Rows from block 7 of the image encoder of a small image captioner, named by matrix and row number. Rows with one number belong to one neuron. Each number is 128 + 32 x the weight over its row's rms, rounded and kept within 0 to 255. All counts start at 0. Numbers have three digits each.
Before each neuron's rows are labels from the 100 images, of 14976, where the neuron reaches its highest value: "colour at peak" is the nearest of a few named colours to the mean colour under the peak; "responds to" is what is common among them. Only what is clearly more common there than usual is listed. The data: regions of photos with short descriptions (Visual Genome). In brackets: how many of the 100.
# fc1: MLP up (encoder.blocks.7.mlp.fc1.weight, 768x192), inputs 0-95
# fc2: MLP down (encoder.blocks.7.mlp.fc2.weight, 192x768, transposed), outputs 0-95

colour at peak: grey (70)
responds to: text has "water" (31)
fc1.642:184135105162078124091161120052096091079126131108089096124117155100099163125125139155102123102152128209162107156121106146144119141076131114125161100090060114104147122155148179154182116090032092122149190176158125151122099074140122141128090144143126082058093157180122169113167135143139155165
fc2.642:093154121116135115109095139130156145105133106127121123141114139120178167161155158157124099097146085155065116126136138144103178154141205069096128121168141108125152125156154101147054159111113062172109097178100103180125143153137095160195153152129118135152136076111117156067130190094175172112

colour at peak: grey (70)
responds to: text has "grass" (27)
fc1.675:110153145128097133195109080160132144102098088209155170158131126077141187187105196104080115156187117109118180127093132131137175150174149141117140106172109126101065092086124113140153126137136126109169134100108132149112117186095121129178144116102130127213100120088166066131112131150087188117
fc2.675:177061160123132168190152112186081107081145034166178143090139162151137069154141110089094103151109151092108132134156168114149144097108061156205121117122179122166097163116154155174123196144056176128130134098112173127159125145148103131171084104123113119124123111099069079150126103162115119039

colour at peak: cyan (48)
responds to: text has "sky" (38); text has "blue" (29)
fc1.281:132114141123191042115119099141170128146172159128132086150168113153137180118129100129080058116126100146158184128136106109112148081131074124164147146139092130101154167105074156095073129139207111141133093110122125105140197140143118139158152054101122145099129179128154099098176129090158092110
fc2.281:119153138161118149141114129078133169121135108118092138095147123178163073139120157129095105142193096097158137045104092094135147183118077173179120163107114114176119136129128114118136175107123169129133146198112098131132134114137157107193135150199177127164176150118108121165073092144075120100

colour at peak: white (88)
responds to: text has "sky" (29)
fc1.113:110160151101139199124163083163084118076188137101133124149132129121147178080123149073088168133088093128103093130093131097130136147131134127112134197198167170106091114112124195088132094151108110100079166137103137100118109128114133094175126154123158110124111070139091147126135097157136105179
fc2.113:099140187118201162102131145136090159194127055116128090142185127143109128137145124103115121147124138119134140128132131147086101155186101143138139189128113162106131109121152142134123127166081137115105115110139164110115060137095119147136123150143083085119080147116104161121110092165148119128

colour at peak: blue (91)
responds to: text has "blue" (26)
fc1.66:130072128169128145152138160161121108119138099173135139151160129209101089111097184130178136106152095177123104109133116128090173134113144109071087125168150154126080149159145135119176225093120099104147153132158089152141125141090172118085154116160115137098152147087106121104110092106136133059
fc2.66:137151135105129069123077110143073090103086179201090105107132158099162168157118146145123113143140101110104189097172088132151158102164107144102142143132106162095098130084153115116176103122187130077135099122118148155159114138151124071124115130130173118139113122062141116105178098155133085127

colour at peak: cyan (36)
responds to: text has "sky" (27)
fc1.623:149128090142157129129122147170159164119175136148205087134189183161095152107091068145080138124119126172101145113065113152067135132116086154083163134160117158116115104049122100192111171121165171097147119161105119105087185122098161116166104087128132176086155172115089088101148189111093127110
fc2.623:093129138188099156097107129117130156144106166116115099065088137137109195130164110172078146209115158146137112147075105066112129159117106135096105089128126153151102163082085101157147168142154166101113132195171061124134132106152105136198119199108152076093154191175101097154115152182149121117

colour at peak: white (59)
responds to: text has "sky" (27)
fc1.318:152155102126122142098121139190087077061101107145159107179100119130133145134069146131081120103169147110112112092113111114077094206142137125109164117141125173106064165191119147126092148126139187133050112089176108074118136156146151141059054168086159126116104149176082153111156103072121133104
fc2.318:131116123136110103159144112115098138106127170146118109122158095084155142128135136131150065142144094086132129150123123152105064084133122159116097132085083196140094164058121087108140103134122156070164181169115089072152156120151138104107166136137117138026127174085083118071114129115083186126

colour at peak: grey (64)
responds to: text has "sign" (25)
fc1.126:140166131084130154145106066144144123146145152141160133093148120118177122112149114107145113082139132149156168125171131145157129131085048136098115114076132106130095090085137187172102041137169136035117139162129098123129136115113143121154089115165143119130155109110130152116135181123077151134
fc2.126:116168134130084160121102111152084130141065118186112130196159094122166167142185162101149132102124136171161066115114134146134101143162125112160178104151094115114126097109083076157078188103122182104146137160151147106137148131078145108094082155120134115114168142105096095102128151117172154119

colour at peak: red (57)
responds to: text has "red" (33)
fc1.290:147139165178170195120135123088149141139143139109119151172105129142119114122141092132145085105173132085100157094142160180137123114100129115138108135152127202093129091119087099079055085132147095100118098095147126150128158128125083108157133151119129067094123173170107141135139167103093130167
fc2.290:123138099116103151094144179170150103150147116081141149171147143110096137099094187130118165183140104136100135152114141094155150119180110103080128109112138102151122115141144112171103182157137152096155225047164184101092126071098083169096156202119128105141108123120119152063162132121099131190

colour at peak: grey (78)
responds to: text has "water" (25)
fc1.244:088081159115099164103137131121146122110088102159111154135141101164157106157173096138043084075106096143106105163143121140158156106140181131111092127124086121142147084169162144158160138141045089097109147074121150145093167120127113149082042081128171105140103178101089156151158187102125157065
fc2.244:073071079130122116136131124079096134125144122143167117133150128143162101123081136160137104091143149097128123117090112111126092139156147141162179108111151093173110130102142167149123189137147139153109153143150133122101167083184173143168104100182119092079103100153061096149160075079163152159

colour at peak: black (47)
responds to: text has "blue" (25)
fc1.77:174104043076060104072120091153136125127142082110167121099168136150144133130108164150146122147094151145118115125117115202130144137114149168072064109101181160077126133119162119110205155072086179083062089151116104146160175166123112148128111159148074105143134151156135134112132125178128072129
fc2.77:111102098174128138204121102128115171122075116117134123162154199108106081074146120135134174077115125112055179132130126117108110138112099065087103160121134132166119060091106101179136106126162137188128140145122106073112109132142126084096127156106168117129026201136134146128124099155158096143

colour at peak: brown (63)
responds to: text has "man" (25)
fc1.533:123105198136139144244121098142116117121135154147224127160128108141107150176118153132125117176097081159159145076057171149111142105105188080131114129145174121163071164170173130169141153139154170153074113117114121121163112162098178090196150157145145162175068104153133112154143106157087102141
fc2.533:140132185157090133136145116115121154107080166135137113159118075065115067140161093062145118069190127150129123133066143082115151178203119138104171158073106184136125113135143120127124129083136102082119114120099099164177194085151108114117158191116168073162111148113099119149152128180129126094

colour at peak: white (39)
responds to: text has "sky" (52); text has "clouds" (26)
fc1.164:165105186078156147110126124187152143161193131140161130175165115103084088099124124061077110145117140105108150096136076145074152123119094128068122121099154154106166075110037100108066172103164131150148093158137165147141118112149113130134121084134093114064101127140128108075139117104117092167
fc2.164:032196132135093174141120151129094153107096118099084171099151116138098100146142165135113142124190142106130078152151069141122128173176063119109119162140192219152140106160176130122106146141083096085101130168150082148178098135116130127169147150150202155105117166148119084093116112128126073146

colour at peak: white (53)
responds to: text has "white" (36)
fc1.326:149096096105097145123123175149084172115145088066108160114112121125187178125057116084067154099124114136136113134112099053117067149082138170123145141065127166098142174139132126119102104126156140134192125066130146116144152153132173140064148134120144127100116130109128105160127105129179089166
fc2.326:156072125059105105128141115146113109103169093151081176178119132121066124152152098119140158104165156161164146152128090141104149122122138142127086031138137128152231120154147121140156094103101106117129119143133115080101114050143123095084148118102148105094174110094149150104131109140177080106

colour at peak: white (36)
responds to: text has "sky" (26)
fc1.718:133144142174144118156177095163047088084175095149084167101124156149111150138133155099130100168108100117142080144083136139152102137134115081175117110163114139109089136074144193040124128158122145118122192127091139092117110151088145179123133130124185133118116152149080123101145116114103084167
fc2.718:082143120109124080137081131088078142107124134102101123118122162119087087172118141106130114167093079084123107133054103121115080124147167121083138162129174135118045095141111096128110077171119134127080142133106166173125130161141121148139143085120047092118065173128136113114062122120142134144

colour at peak: grey (61)
responds to: text has "man" (31)
fc1.509:143168147141096175120091081103095097082151134127133118111117078067139094097093142139143145082150067182161201115081168067135133164210094090141114136106125154113174135085111172159111141107125150176115091123115159135088100111079165140159121155166137116163208166103113124053143185082118169117
fc2.509:111133139122104119109134073168083124135121178113111061118187130124165137114141170186153157148092109165090071065139156125096115165113163102099155160084155156109068128073096126106168142125118132156146189091196137157127193142189066151130176152104128087115117115124123113115114097168137184171

colour at peak: pink (39)
responds to: text has "man" (30)
fc1.147:126172113161110120103128182152141116119110133140108150138139121172113147103180108161132109117151085091135164106165099122147135112060107146140171178144121142163136146126156106148120155049129155113128124125103148100116118153117101139125077155148126143185066102156122122122125153168122118158
fc2.147:170150099200138122073129173152159136121099100168094094075165140136141134100141137155114087104116129100120105183138125083118153130095124112118128161105113102063081198085112129128114104132113129200112083097166168122164116091140191087197101073139156146083100088087077111158157128128175145108

colour at peak: orange (25)
responds to: text has "train" (26)
fc1.152:078088177181084178075063074122164165117111122090130180093093092107119132150093129103115067130156067107115077150159075126131100125191152122125082131163147183129132164128115120093155178111096111180129110101133138129134153125143112143153160165106141131087123128102128112116108096109074066086
fc2.152:128145101152101122074117149116156072070171156073159106130139157117138145171156121114085131114150115150121093128095168089092199145126159172129078143135136131124193157142122127128179127095183117133163166162153191172071063164108092095203068118138154171139149132169105206097147133107083111178

colour at peak: white (63)
responds to: text has "sky" (29)
fc1.536:051136103137114134128067164180206121115045153114165186157125164173096065132111114091109137120119134065095140086125144133094137107107121212120124169122105100082120139106111151136100124112143096108166142068141126086076185198115117111136138098133100153117152203151109139108106140095132130153
fc2.536:138069166107100166149208110087095149153116145075117109114117149193072101165133077142120122137096086120104147093087148102136168109131051118116110159134120119163098105111170189083147139144105186165129156109173099175133139204155116135132120127139158136136114165077101129093151144098147099133

colour at peak: grey (81)
responds to: text has "water" (38)
fc1.504:136106121125059089125130138104176179123119143121050200122145082102103170092128153137168114092102116137128167146120135109116098096141188141178138165082088095098132121134081069123134087126018180212150145133121126156132112124137113143101093100123095172109129109141118131188116129144174153047
fc2.504:155106160080083106094165136124124174093099139153120134167141174126125132110100114120137059175129080102129061057076205116151166103131185167115081045145118103125125169164082083124163167128105105081140165113140108145113111119083138086079139112166105116117157110139101160106154074138115158098