Rows from block 3 of the image encoder of a small image captioner, named by matrix and row number. Rows with one number belong to one neuron. Each number is 500 + 25 x the weight over its row's rms, rounded and kept within 0 to 999. All counts start at 0. Numbers have three digits each.
After each neuron's rows are labels from the 100 images, of 14976, where the neuron reaches its highest value: "top examples" is what is common among them. Only what is clearly more common there than usual is listed. The data: regions of photos with short descriptions (Visual Genome). In brackets: how many of the 100, against the usual share in percent.
# fc1: MLP up (encoder.blocks.3.mlp.fc1.weight, 768x192), inputs 96-191
# fc2: MLP down (encoder.blocks.3.mlp.fc2.weight, 192x768, transposed), outputs 96-191

fc1.381:491497480444471534495507516467493515483508482527521495482485510461518492522511519514520565553474487522508512477527498517493504471461477525509530493485533503523524445523485541521500453473502516516451499575526496483491466459471494451501487489460503497513526536474511509459441478447508488468
fc2.381:547529493482520541502499568486486549485522530499502511517534482562521541522481507497538542510487524505528514506512496452494551503487487457473566450497500526465518545482469474493484467499472506489467467507447508490526516506537470541518505478532517515508533493526522454484534493516521532522
top examples: text has "sky" (32 vs 1.9)

fc1.365:491511499504478481513496471498524505479457525462499523466494480507503524498495512449484480495515494502490501484514482514518510504511558499522511486517535460488509518485526516497472470505494474458533489525506475488515528543457537497515519475459518453483528503467494499515494455503502497495
fc2.365:523522473551497463463526495484490462479531483521504519482499505515497525484485470473465497486491503497504484518499460485491551507477518474491533503473456483521476529475518512507505501502527505497446476480586500425457466560514502472475496487499521514467515492490482485474515532449492504473
top examples: text has "yellow" (30 vs 2.4)

fc1.271:496469519480507507490492504481489492478521500461534493486499545483498535522471583492480477511498505497532535531520456487492488482526477520507457535472527527479461479525516529527514507503494458461496463516544498493503456485484470511519545497527518518552535518479503531503502542503538501489
fc2.271:460507521474413472490510480510482472488502510512492488509498491490478477513486498489535491547534490558533502578509518509490479527482505486499454491470477552511495553508520515463508530553512490503503532449544523518542484466509497499499503470513514504516536496522448504471490509455514534482
top examples: text has "sky" (34 vs 1.9)

fc1.456:458439465488498520488496523495526487497468535493449507535538521521530500484499493479490516503496493502502489484515532501542508481491502478491496532494512480527515494534502452472559534473509482518465536529498536482514500493547507494502496505506549473545519557485519467507511475461519500485
fc2.456:473517488544547514469495480513537520485519488515532511458530502544514508501541500517501506477531530478491484536484466490496462482500527521500495507494438500506439532528482497515465531467470504482559540483510543502505470464507499506494505496549511429472492503541541457458538509526515481487
top examples: text has "sky" (35 vs 1.9)

fc1.421:458530491506489494522541472447504494502520469507474493534527489503489538545482519466484537466494489475516449510500452461488464545494486518512491468489460478486509481494533501502523492546507478496451483552492495454508456485495507489513538506470509476452495499497514475523476531489492525513
fc2.421:503533507494462495528474551482496510504523535527520500474456476472504527507530496497509461493488495454552488514519473495515450453495466493488483527482498477464507506530515515495468496513496464493476492474519501487518502518497474463531531536486498525503479503513531538520517523538517476470
top examples: text has "sky" (27 vs 1.9)

fc1.608:539552466497499466468496494487502510505503540534439505518476503513505531500470522472499507522497512463510486519497453524503533461546531487509524507500501475500492510546495510512489485515483547513516460493520486495480507496504497485492560488450519527462464495448505533522529444499485478500
fc2.608:488521489490529522548487473487523524536530510471536497532546508543512511510527472492539490464478509510515455533492545520523514484497500500511491453460518503433507455498539555543526486523468509503529515520503481469488536494495541505485496496539561474445527532520522511458463529461489473480
top examples: text has "zebra" (40 vs 0.7)

fc1.742:496504544525518465525519515510470525477466480521474490516518543516470512499523480515470474504494502586498517526497515450498472502480557491459501501516469482537536531516535488474451511494482461516496539540484499516515506472516506514522488502510483467507479462486549506495515513508538500497
fc2.742:450499474541514513483516483463479518504510516477496482485496501540486465502505512512501491485493508488501486513490502465471440497523478454504473477526515492518521534498459501468536519463538470476531537542485511529475489466496537497496522510458479511535536492514475483526499512527502529500
top examples: text has "sky" (29 vs 1.9)

fc1.207:528529502520547513501492496472489496462533459475505492505490527494491495496521468544502470442572522495498516536504512503504515490538477533490480495484524447501500493499513523529528491459449464482520485554476535476497489500531442495509489528530511516456527496487490487481508479462498505497
fc2.207:531506463487465482511482509509495523495493528488470458463499526496485530487491513526488508526526487487500498513492501479524525532535493489485550503543527506522479497445491504504448496510487429526462577499535449502446538442522477535538501468500511494479502531527518521479511525504526485481
top examples: text has "sky" (31 vs 1.9)

fc1.277:495439483495536515535522469454496507519515481474505524477501502523533488513460508499505464502476495489495503501498513507488485450472481482512479473527496514510488503517458509478496529479490455485486502562499482505494516490491502522489488529560515521463489502497499487523522531471502500480
fc2.277:504498545473473478584507526479508530464504517512496431504517473504478503477529512556510468514480460506499522532502526527471521479519472471465555437519455499505512521487499489501524502527500467482516516498479510462474509515543488484504459529496510507513508492535458463494517467498521503485
top examples: text has "sky" (31 vs 1.9)

fc1.377:485513442481497494507497492500496503506492487484514529502496499434490473514541501506512488490486484515533473485479516497465471600482510513516501540499550512479481524499515507464493497460510499533503497523482472514505474493461538519436521496481505565502505521491500475479494490455478513485
fc2.377:474528534529516480465488472492536471513432497495532513504505482484490510507478466488475465521463517475498509512540477507460497526454496516518518521493506508493489505520494485480526499514523480550489497510531489493502471497491464511534515497510449520517510507460532465506465497547481470523
top examples: text has "red" (25 vs 4.2)

fc1.345:496438465560454522468516517525523535492534506512505524492502501467493476490520497504511482462518516501474548532456479507503483500498483505427519496510534465569469514502503490503496500460474484509485549559499505527492530472509524518484500516496526467525482479475482482477499462524516473470
fc2.345:479525530483480492468498524506487536505479549534523496465492547508518522503487528471489506488493485480432529490510475482504476536494510510476435490522503504496494469495466519474477555493533508485537513520522470534506523487499492484516478501544467447524549514465475507498488494552487484440
top examples: text has "blue" (25 vs 5.2)

fc1.250:497501525533489535497529478472542503531516496482549494519477541501500539494481485456453532474529482472524481565491526523501462512494501456489498447524500518496513467530509468507502521506479482463463477499486472497483492483502474471507523497522489518495476493494503520504507537507521479480
fc2.250:511482481467496505468483472527502497512496545505506499511484468495496474511514537486527500515453518442501492485521506510501494471460505461506484513460524438450509486504518513513515489479514504472533502524490528485533479512504479516464449485521519500496481541521501538463532480487543495512
top examples: text has "sky" (26 vs 1.9)

fc1.179:477495491510473489504496482461516485456481502483515502481493501504448516481469550472479559569490538481524524517528495474496513482531510518496518512504509471506488468496491524483529456475470544461562489534500482491479505472516514488455480501491506480458539509435526494517527471511494473504
fc2.179:505529486516525462515489480440496516492545539518437518483506497521473447496518492483484528466496493461502472478490509475495448480502519493429516466465518494450539504516473498523456499509482512544500481531479492485507486488475523489472505535462567504516544509540512535504453494531504521498
top examples: text has "zebra" (28 vs 0.7)

fc1.451:516516468500531469502497454511492482466472498500542463504500476450530548500501452471442498505527472480501489442569519507509487475519519493484505501476516490507496518542502485517509523486495437508530460477472473500517511514459530519470499491471546493489507501490513491560485511509526506493
fc2.451:507478472519538478469492449519482484496503522503535486501520445471491525503471512513528502474513487508479504506487517527487555472501523534489523503511492531495507551490482457500470464488494477472497531517514459456522532479503506531509479484533517478458502509507473543514471526505485495477
top examples: text has "yellow" (26 vs 2.4)

fc1.596:495499483462506504476492504494499508488475518515467497517462504541524496499501489483549517509526465484495513535500483537462444504534469517504467521560499494530510521467474476505516534487514488484508489509539532497543519508488502478483465491458523508507453513516513496510488520533518490521
fc2.596:514511518513480532501508480477535493473475484478566510491463535505497506513486516505517512488501482487470532507451451498473475490517486506502519495489515470492510510478510477506497439515524516492503525531519567476518493499503491525493484523471529471516473525504470515496477520531510452557
top examples: text has "red" (35 vs 4.2)

fc1.599:514478458529504451513548471503503527513520506504489493479503491471460519480481495489534497502509515482480473462553527497509482518518496501461483507510499553525477486532476535490498506497478494545503506513511468465506516504497483463526510534468490492560460392506505531520455494466481519467
fc2.599:514463516514523490498508520472444473537454490517509489470443524462502505485486529479524530513510517494462529531431494510503544516521514505496466495495500518487532464505511495489517453479514474494483464531473491526495483492472495478511488545472479495513434469523530457508493519483482480472
top examples: text has "white" (29 vs 11.6)

fc1.203:500482471505487495498497505510469487532474487517492465477492548487494509452487473526472488508540477514477501566504526514502473475529484500539455465553517558459518516456540515519533563480496468493519527537539463531506517512489491462483465526493458490499490522446485477512513493524501509512
fc2.203:484489513510516543497488547516486486483472529553516506470537452498473514487531548522440505519531509460490496504559543549510479460476488438497529501517462490508468475494498509525523496470486537537469511488483520495504517520553498493490485507497506515532486497505467496537527480503499515505
top examples: text has "sky" (36 vs 1.9)

fc1.597:455456496489494492483491523504527522500505492515515463502476490501487513487497455507480445508512470511512512490481468540524532465568454532507508500505478452518524482524552519483511503498486503563531485560528512527520486491509491468525505475492500488529472531471505496496478498499454473494
fc2.597:525510511534536521478536525503511514482508497490499472475522499496545520473531520513486530506534499478485515509471522570467531494498498519490546490477481560516451491541508484473443507530507529523458512454484488481460523495487487534489494509480509508518481517466546468533506506529504500506
top examples: text has "sky" (26 vs 1.9)

fc1.423:463532483492489520501460508478515430471487512537535489507522509518494546511554491474476491473493464514530491504496499501524501459518508507508498530540541532431526497472513478500560473481506497538487518514532518519493501508515516500513482492496522512478463508507479485521487511492508494468
fc2.423:514535506557538505543511526500514485507470517516564486455490504499469492448522533468472477514481463521480489515527499527491522464451511498467559501485528489469482486446477448551470482489477505512463472500459525483526478510528554459517489526492518484481530474488483506476482535501482510551
top examples: text has "sky" (29 vs 1.9)

fc1.724:491509504534500496480493522505478526518517512511525487537504491476486476491498502490529492530538530490526509473530507489479503484535473519557477504474483508497506494501472502528487488466526513501499539463506500478501478519488464519522486519467475473493481492492500496543515484543491503526
fc2.724:495526487472469488532479503480492462483490522517521497562484549480482539486534487510557485460501472512484504536495465496482487512460471526520477533486514513519515494487540513469466506492522505545506527498462492505497512487537459484538475499460488536486505499491521447509461531465526503511
top examples: text has "green" (30 vs 4.2)

fc1.329:444527489511498504483513497460486520531483508532531543516506444492484502475467503492492549527520558519520451548516508527466498474536483529516493474470508489478548509533511508507489450466491516502507484465500503550518427525475450509468518496476479485495517466439524493487555521513489475517
fc2.329:481484477499496475534536478483489487466443498462508477509509482471525489530457458524501524445482495500512491509506472499459538492500543501464495487475539520482510510511511483499498424500500540539469471508508480485506522500517493515524507516527497553479564461477504478513508507553458532517
top examples: text has "zebra" (25 vs 0.7)