{
  "encoder_arch": "convnext",
  "model": "image captioner",
  "dataset": "regions of photos with short descriptions (Visual Genome)",
  "train_examples": 203450,
  "image_size": 64,
  "crop_scale_min": 1,
  "horizontal_flip": true,
  "translate": 0.12,
  "tokenizer": "word",
  "vocab_size": 6471,
  "encoder_isotropic": true,
  "encoder_norm": "rmsnorm",
  "encoder_activation": "gelu",
  "encoder_mlp_ratio": 4,
  "encoder_dropout": 0.05,
  "encoder_inner_norm": false,
  "encoder_patch_size": [4, 4],
  "encoder_conv_stem": false,
  "encoder_layers": 12,
  "encoder_width": 192,
  "encoder_kernel_size": 3,
  "fusion": "cross_attention",
  "decoder_width": 128,
  "decoder_layers": 6,
  "decoder_norm": "layernorm",
  "decoder_norm_position": "sandwich",
  "decoder_activation": "gelu",
  "decoder_mlp_ratio": 3,
  "decoder_head_dim": 32,
  "decoder_fused_qkv": false,
  "decoder_bias": "all",
  "decoder_qk_norm": false,
  "decoder_layer_scale_init": 0.01,
  "decoder_parallel_block": false,
  "decoder_inner_norm": false,
  "decoder_kv_group_size": 2,
  "decoder_positions": "sincos",
  "decoder_cross_attention_every": 1,
  "decoder_tie_embeddings": false,
  "init": "torch_default",
  "residual_init": "none",
  "optimizer": "soap",
  "beta2": 0.95,
  "lr": 0.0032,
  "beta1": 0.95,
  "shampoo_beta": 0.95,
  "eps": 1e-08,
  "precondition_frequency": 50,
  "max_precond_dim": 1024,
  "one_sided": false,
  "adamw_lr_other_params": 0.0013,
  "grad_clip": 1.0,
  "ema_decay": 0.99,
  "steps": 5500,
  "batch_size": 64,
  "epochs": 1.7,
  "lr_schedule": "wsd",
  "decay_fraction": 0.4,
  "final_lr_fraction": 0,
  "warmup_steps": 270,
  "weight_decay": 0.2,
  "adamw_weight_decay_other_params": 0
}
Rows from block 6 of the image encoder of a small image captioner, named by matrix and row number. Rows with one number belong to one neuron. Each number is 500 + 50 x the weight over its row's rms, rounded and kept within 0 to 999. All counts start at 0. Numbers have three digits each.
After each neuron's rows are labels from the 100 images, of 14976, where the neuron reaches its highest value: "strongest on" is what is common among them. Only what is clearly more common there than usual is listed. The data: regions of photos with short descriptions (Visual Genome). In brackets: how many of the 100.
# fc1: MLP up (encoder.blocks.6.mlp.fc1.weight, 768x192), inputs 96-191
# fc2: MLP down (encoder.blocks.6.mlp.fc2.weight, 192x768, transposed), outputs 96-191

fc1.620:497393461582413496479471480476517444512522602534539499503608451533522529489469477471535401441551501505516542482541554461499550354585452530505476419482530535470465551535522466487517500471509487494565472509666480600538401502510568387417505525552524499486587571567500492451494507544458538499
fc2.620:449521501518518481532507461499414523438478548527524558539571515483474521492557418417559517444426537481469374498513478488490426423525488484436580440416568476460474453550552515478482427559453559563503455447521517509552464501436515522369494450439541514456588481460474532496414555492479450528
strongest on: text has "zebra" (39)

fc1.612:471484499540472550498387498531423518456518470494443579515563449485472512475473539419539518498429479505525561456467470537500520522502479476577537454482437511458538490470596464452568586568482516477514464485491462548483444413482511583456458594513436529434626445471432470535519508530476538513
fc2.612:523484569449560464511478478518469584547500464489479497471542480548447569516520540426567586526531496438535553513571614452581511497461564492569453516515545414500455412526518538567533483558523559491467518497549503507523522450575561454547528570523564463450461487503531489514495570518498521483
strongest on: text has "man" (29)

fc1.495:601355507524441487454562460468602462414526465528457573465483424445437421481524497477491517513480448502505548469506561455494456530394501512409579478474494631475515564430502417539504503446489572536486526525487407499455538450570499585493486476497563506472480501503437506436526569478547568593
fc2.495:542474446458512483387560517528461454505493481492461411442437556495539412566451415524516532440496579483496430505521442579453550484503521578436541503512462519542536614486481541597457445553556579408570519540512503503526534392511452402576555510546487516500367497520490541491519380530436517513
strongest on: text has "elephant" (39)

fc1.405:549438590437527484480356489617405434458470518439478541571502540480477554478494481566481471529526475545525551522478567571532467528536472559525507450491485487490527486438530501537580547507443485504390536424442489479536451484435559509445502413460563501434504521481462494453481558543412554511
fc2.405:528503559560423470497458485481505468408489420522476488519558453500462528514442545470541572583530518515475565472546564553460531513390474460424597557478419511510522439604495542570505491502522564544499478548512554516465487468538458519602459511471445537482468444409487559529428458385510576487
strongest on: text has "man" (26)

fc1.493:391583531414606409562491508535607518470558539405549495537544531476473553478537451414416512565432538539545515478539555571535422467443530481491463478401494431599499487462462535433539523473500516519474505433531590569409454377452521487432501470568410454501498476493573535461545534527536552503
fc2.493:497529422505496467569594492540554505462541479528558561573513469533523565470494597506503476458557522504547544503562500458563539486544492510470499502458519455491456496634564474523461478479503485561444560463557517469549497523557487547565547549533493516532556594525517511392538472465569471528
strongest on: text has "yellow" (28)

fc1.364:542463574504450437456512495442457468493465445518506395534459487555498558540521533546524492566495585471511504503526442498544556496477564426413507471526480461600518512637465524562494464473538405548483546415538496558363575518454512484485575476483615474519464471503548445450497535457514439502
fc2.364:456503514448473598563420480483508629580553479492541501493470477524476497578503565482506449447448588512493539534551550514537465567399502441413503627487465557511475442466460606588468540511419521498405566499517549490486502440505506458507558562458547493544478457477450529580552476387513482479
strongest on: text has "man" (26)

fc1.541:497463509488393402546602483382542497534514537598552468549532483522455413473562462508495495541493441491552459564460504597568442427546497571478523443534411541394487453472603462477577464552483568527481453502516514528594554461459525579474559586487493511450512482498572503487569439554569511543
fc2.541:506425531485520546554560485454421408477466504451532450507581456474432516535502500553514566449468577511556368543507453545607422537552538417492503514526439509440493516447478503605576489488458593531521606466483456469499532545453552507461507442522527554489451472440542443481353588540395395500
strongest on: text has "sign" (27)

fc1.284:477526497475546499400458481490466488491470550524545460424521536479481526457516559451500401348464603494625480456542377502550440526415456485549482471436509435524497560491449551504486445494614429541577545477485515440434602527412429467561577449619513551527532579497460540464559472457462533570
fc2.284:422550478467465447526533435546515525462453484569564440543464465439488601538539454431456430486495534600530479483501493445509540541514442480502533599464422337498459511575457476477450409506510530558504553539546496529432527518476466545556471539518427497378455456451444547549664424513554544511
strongest on: text has "sky" (27)

fc1.686:494450472524503424509488506437505563540476443553560496546536457574502594467530465458523482501441469496521547512431461370449448496482431482514436471459417543497577544459497510557343522414471544506487619527442544471505501456440553494460547464550480397525563486600566453500531569467462466547
fc2.686:535516502573621515559449480595439469604514512447485488524502491526489518475416581543497450480506494464453535388450426531572482430500526461393482500438494597488565501425509481500521555484455524516492566537477605408410527592481492538446541477456446527433505510481497557519508458477508494519
strongest on: text has "sky" (29)

fc1.52:467459441512420511475500579514430612523520432517533618490555440515493435490554574447506492447669572509524419505529462468461490538469528525506553486452512488500544510485523472477488503513512377493510493566487492460480565496525526421462396489462502483460455492614456493543441564461522498509
fc2.52:569498525474520481521490445516538352445497501488463532428487474490434582481501530585482558447492543464557423465534535547410486492474551492485478456466467497562468608493473532530440571426521509454464547489507544550499415490517435554512451514506468473385553527441487497498574526480425571467
strongest on: text has "man" (25)

fc1.588:550506488463464573390553551560501457461534495500452439512465477493502481566503466498535470512455382417519486512488449494465483468557536435570537536479413486479502500612548469432544510516502524520492429488470479591490494476472409532493496489528482428488361506560487497493530469618514486545
fc2.588:557532408471393514484566569495468439418501498565565479456461541532477455502551460518539492423564377545428554492451501470561536504504409471514562507452475484448593497438594491521584506512509434556407418491548550533565525497465513435512486557569542482438529588518500429643464536479540475471
strongest on: text has "green" (25)

fc1.57:412482469477445490530485435537411518498517447527506542516564493519497563451433459435516464439524497492515580572527573456440594662534522438501523503530520422580477588488479499485588500503497478481436566323503557475505461500466467533433508552543484525529450445464450567447511438478574429565
fc2.57:447429504467532441429511557481530451530452453539522434530488494513472528511472552454564558541493453607463497539568557505466442478511506469527579478519516529554511411518401502554566529505490535551571522509465516525448539420522432433513515517522483514431525618521559476434514463361505526435
strongest on: text has "man" (34)

fc1.360:459527567432483505461491509461559571479430463358443534450547476534513499553514628485435507490539469491477498546413561598518474438497478539547457532525434477594597569484550544512514482516481535530425552513523449493446568536487518458553454412520534498498525473452583477464484514552458480545
fc2.360:431529538486489483468477546498568459458566514543456483498405518577473562562569475499498516504523433521530533508593503492506491471442461471534476424573401483476460471482560505525517355514511430466513515514550408403538473545556511460468477498553500546404510522568415533429491495438425500593
strongest on: text has "sky" (31)

fc1.232:550397440474524435561507545456521527442506527530488487427571507477544564569511476466492494511555409521529445509555441510571617474556479449481475526530392569552477473545518598475451626529471508526507513571421525560520514442519551488529506449464419557442500582454363613436564535518427518497
fc2.232:474493467569480534462465497487524503519472501634566424572476506431420501458550503463425545536509540525458494556560503431410425488392409551506515426504487409589474490475548552501462516538503522546448510491368515558502524445548468442525447460499536613493566541525511372444416525491527477517
strongest on: text has "green" (25)

fc1.66:532487492487594480510420498548526582544511501480481524499539465506406476424501495528483489495485561556494497481543593472520487461508497459488473492469372367583494426464495478471527489524514457489478516503557507582556484434441465504565498530497549371513407549553561473421460539472478433470
fc2.66:493419508495490500465463430476483409501503573553566507470503447443509578552455427408472457466486519552529402481391526530467600512529495617526579595531481544493521546420503567464456505472540550445447562515531413583444508538578506525520519595498531600428546462509475509554455424455534541436
strongest on: text has "yellow" (27)

fc1.131:504480596483471483533506518555387591547590403491565494515377422456450483579584468463494543550445470537451441541466490474499488484519436387476532538491434507451493535564489504547541515489519465477487499459552425481501557515466662528588538450519581541506585534455514506484609546476526459475
fc2.131:603450571464500461510465592542410469358529509449516527539497500568433577539541515379410570426528539540440540474567531505510558504553442526601534542562411615506499559474569544549500493421565368479490460445454424466535536549512498539545485489477548499418539506525482502467400488458488493496
strongest on: text has "grass" (29)

fc1.18:486512523542499499459488528505412551473442479511477371546456468541419586500479585495497436519451519496538605490412425491565456509525535537532536496467490467493462563590492515580509495506498481407531546501526470534484518585417491532458549479342521526496464516545475509510471441509531557503
fc2.18:514427516478506511467506450578483495399579532448458512582607441545544454406467536448573499447617502452469545489537489447493496448560453536548535585525505432485520493464595524402510602502433577458536508518554513489541512499544462551440509475505436497484397496482542532480497469565421480499
strongest on: text has "white" (33)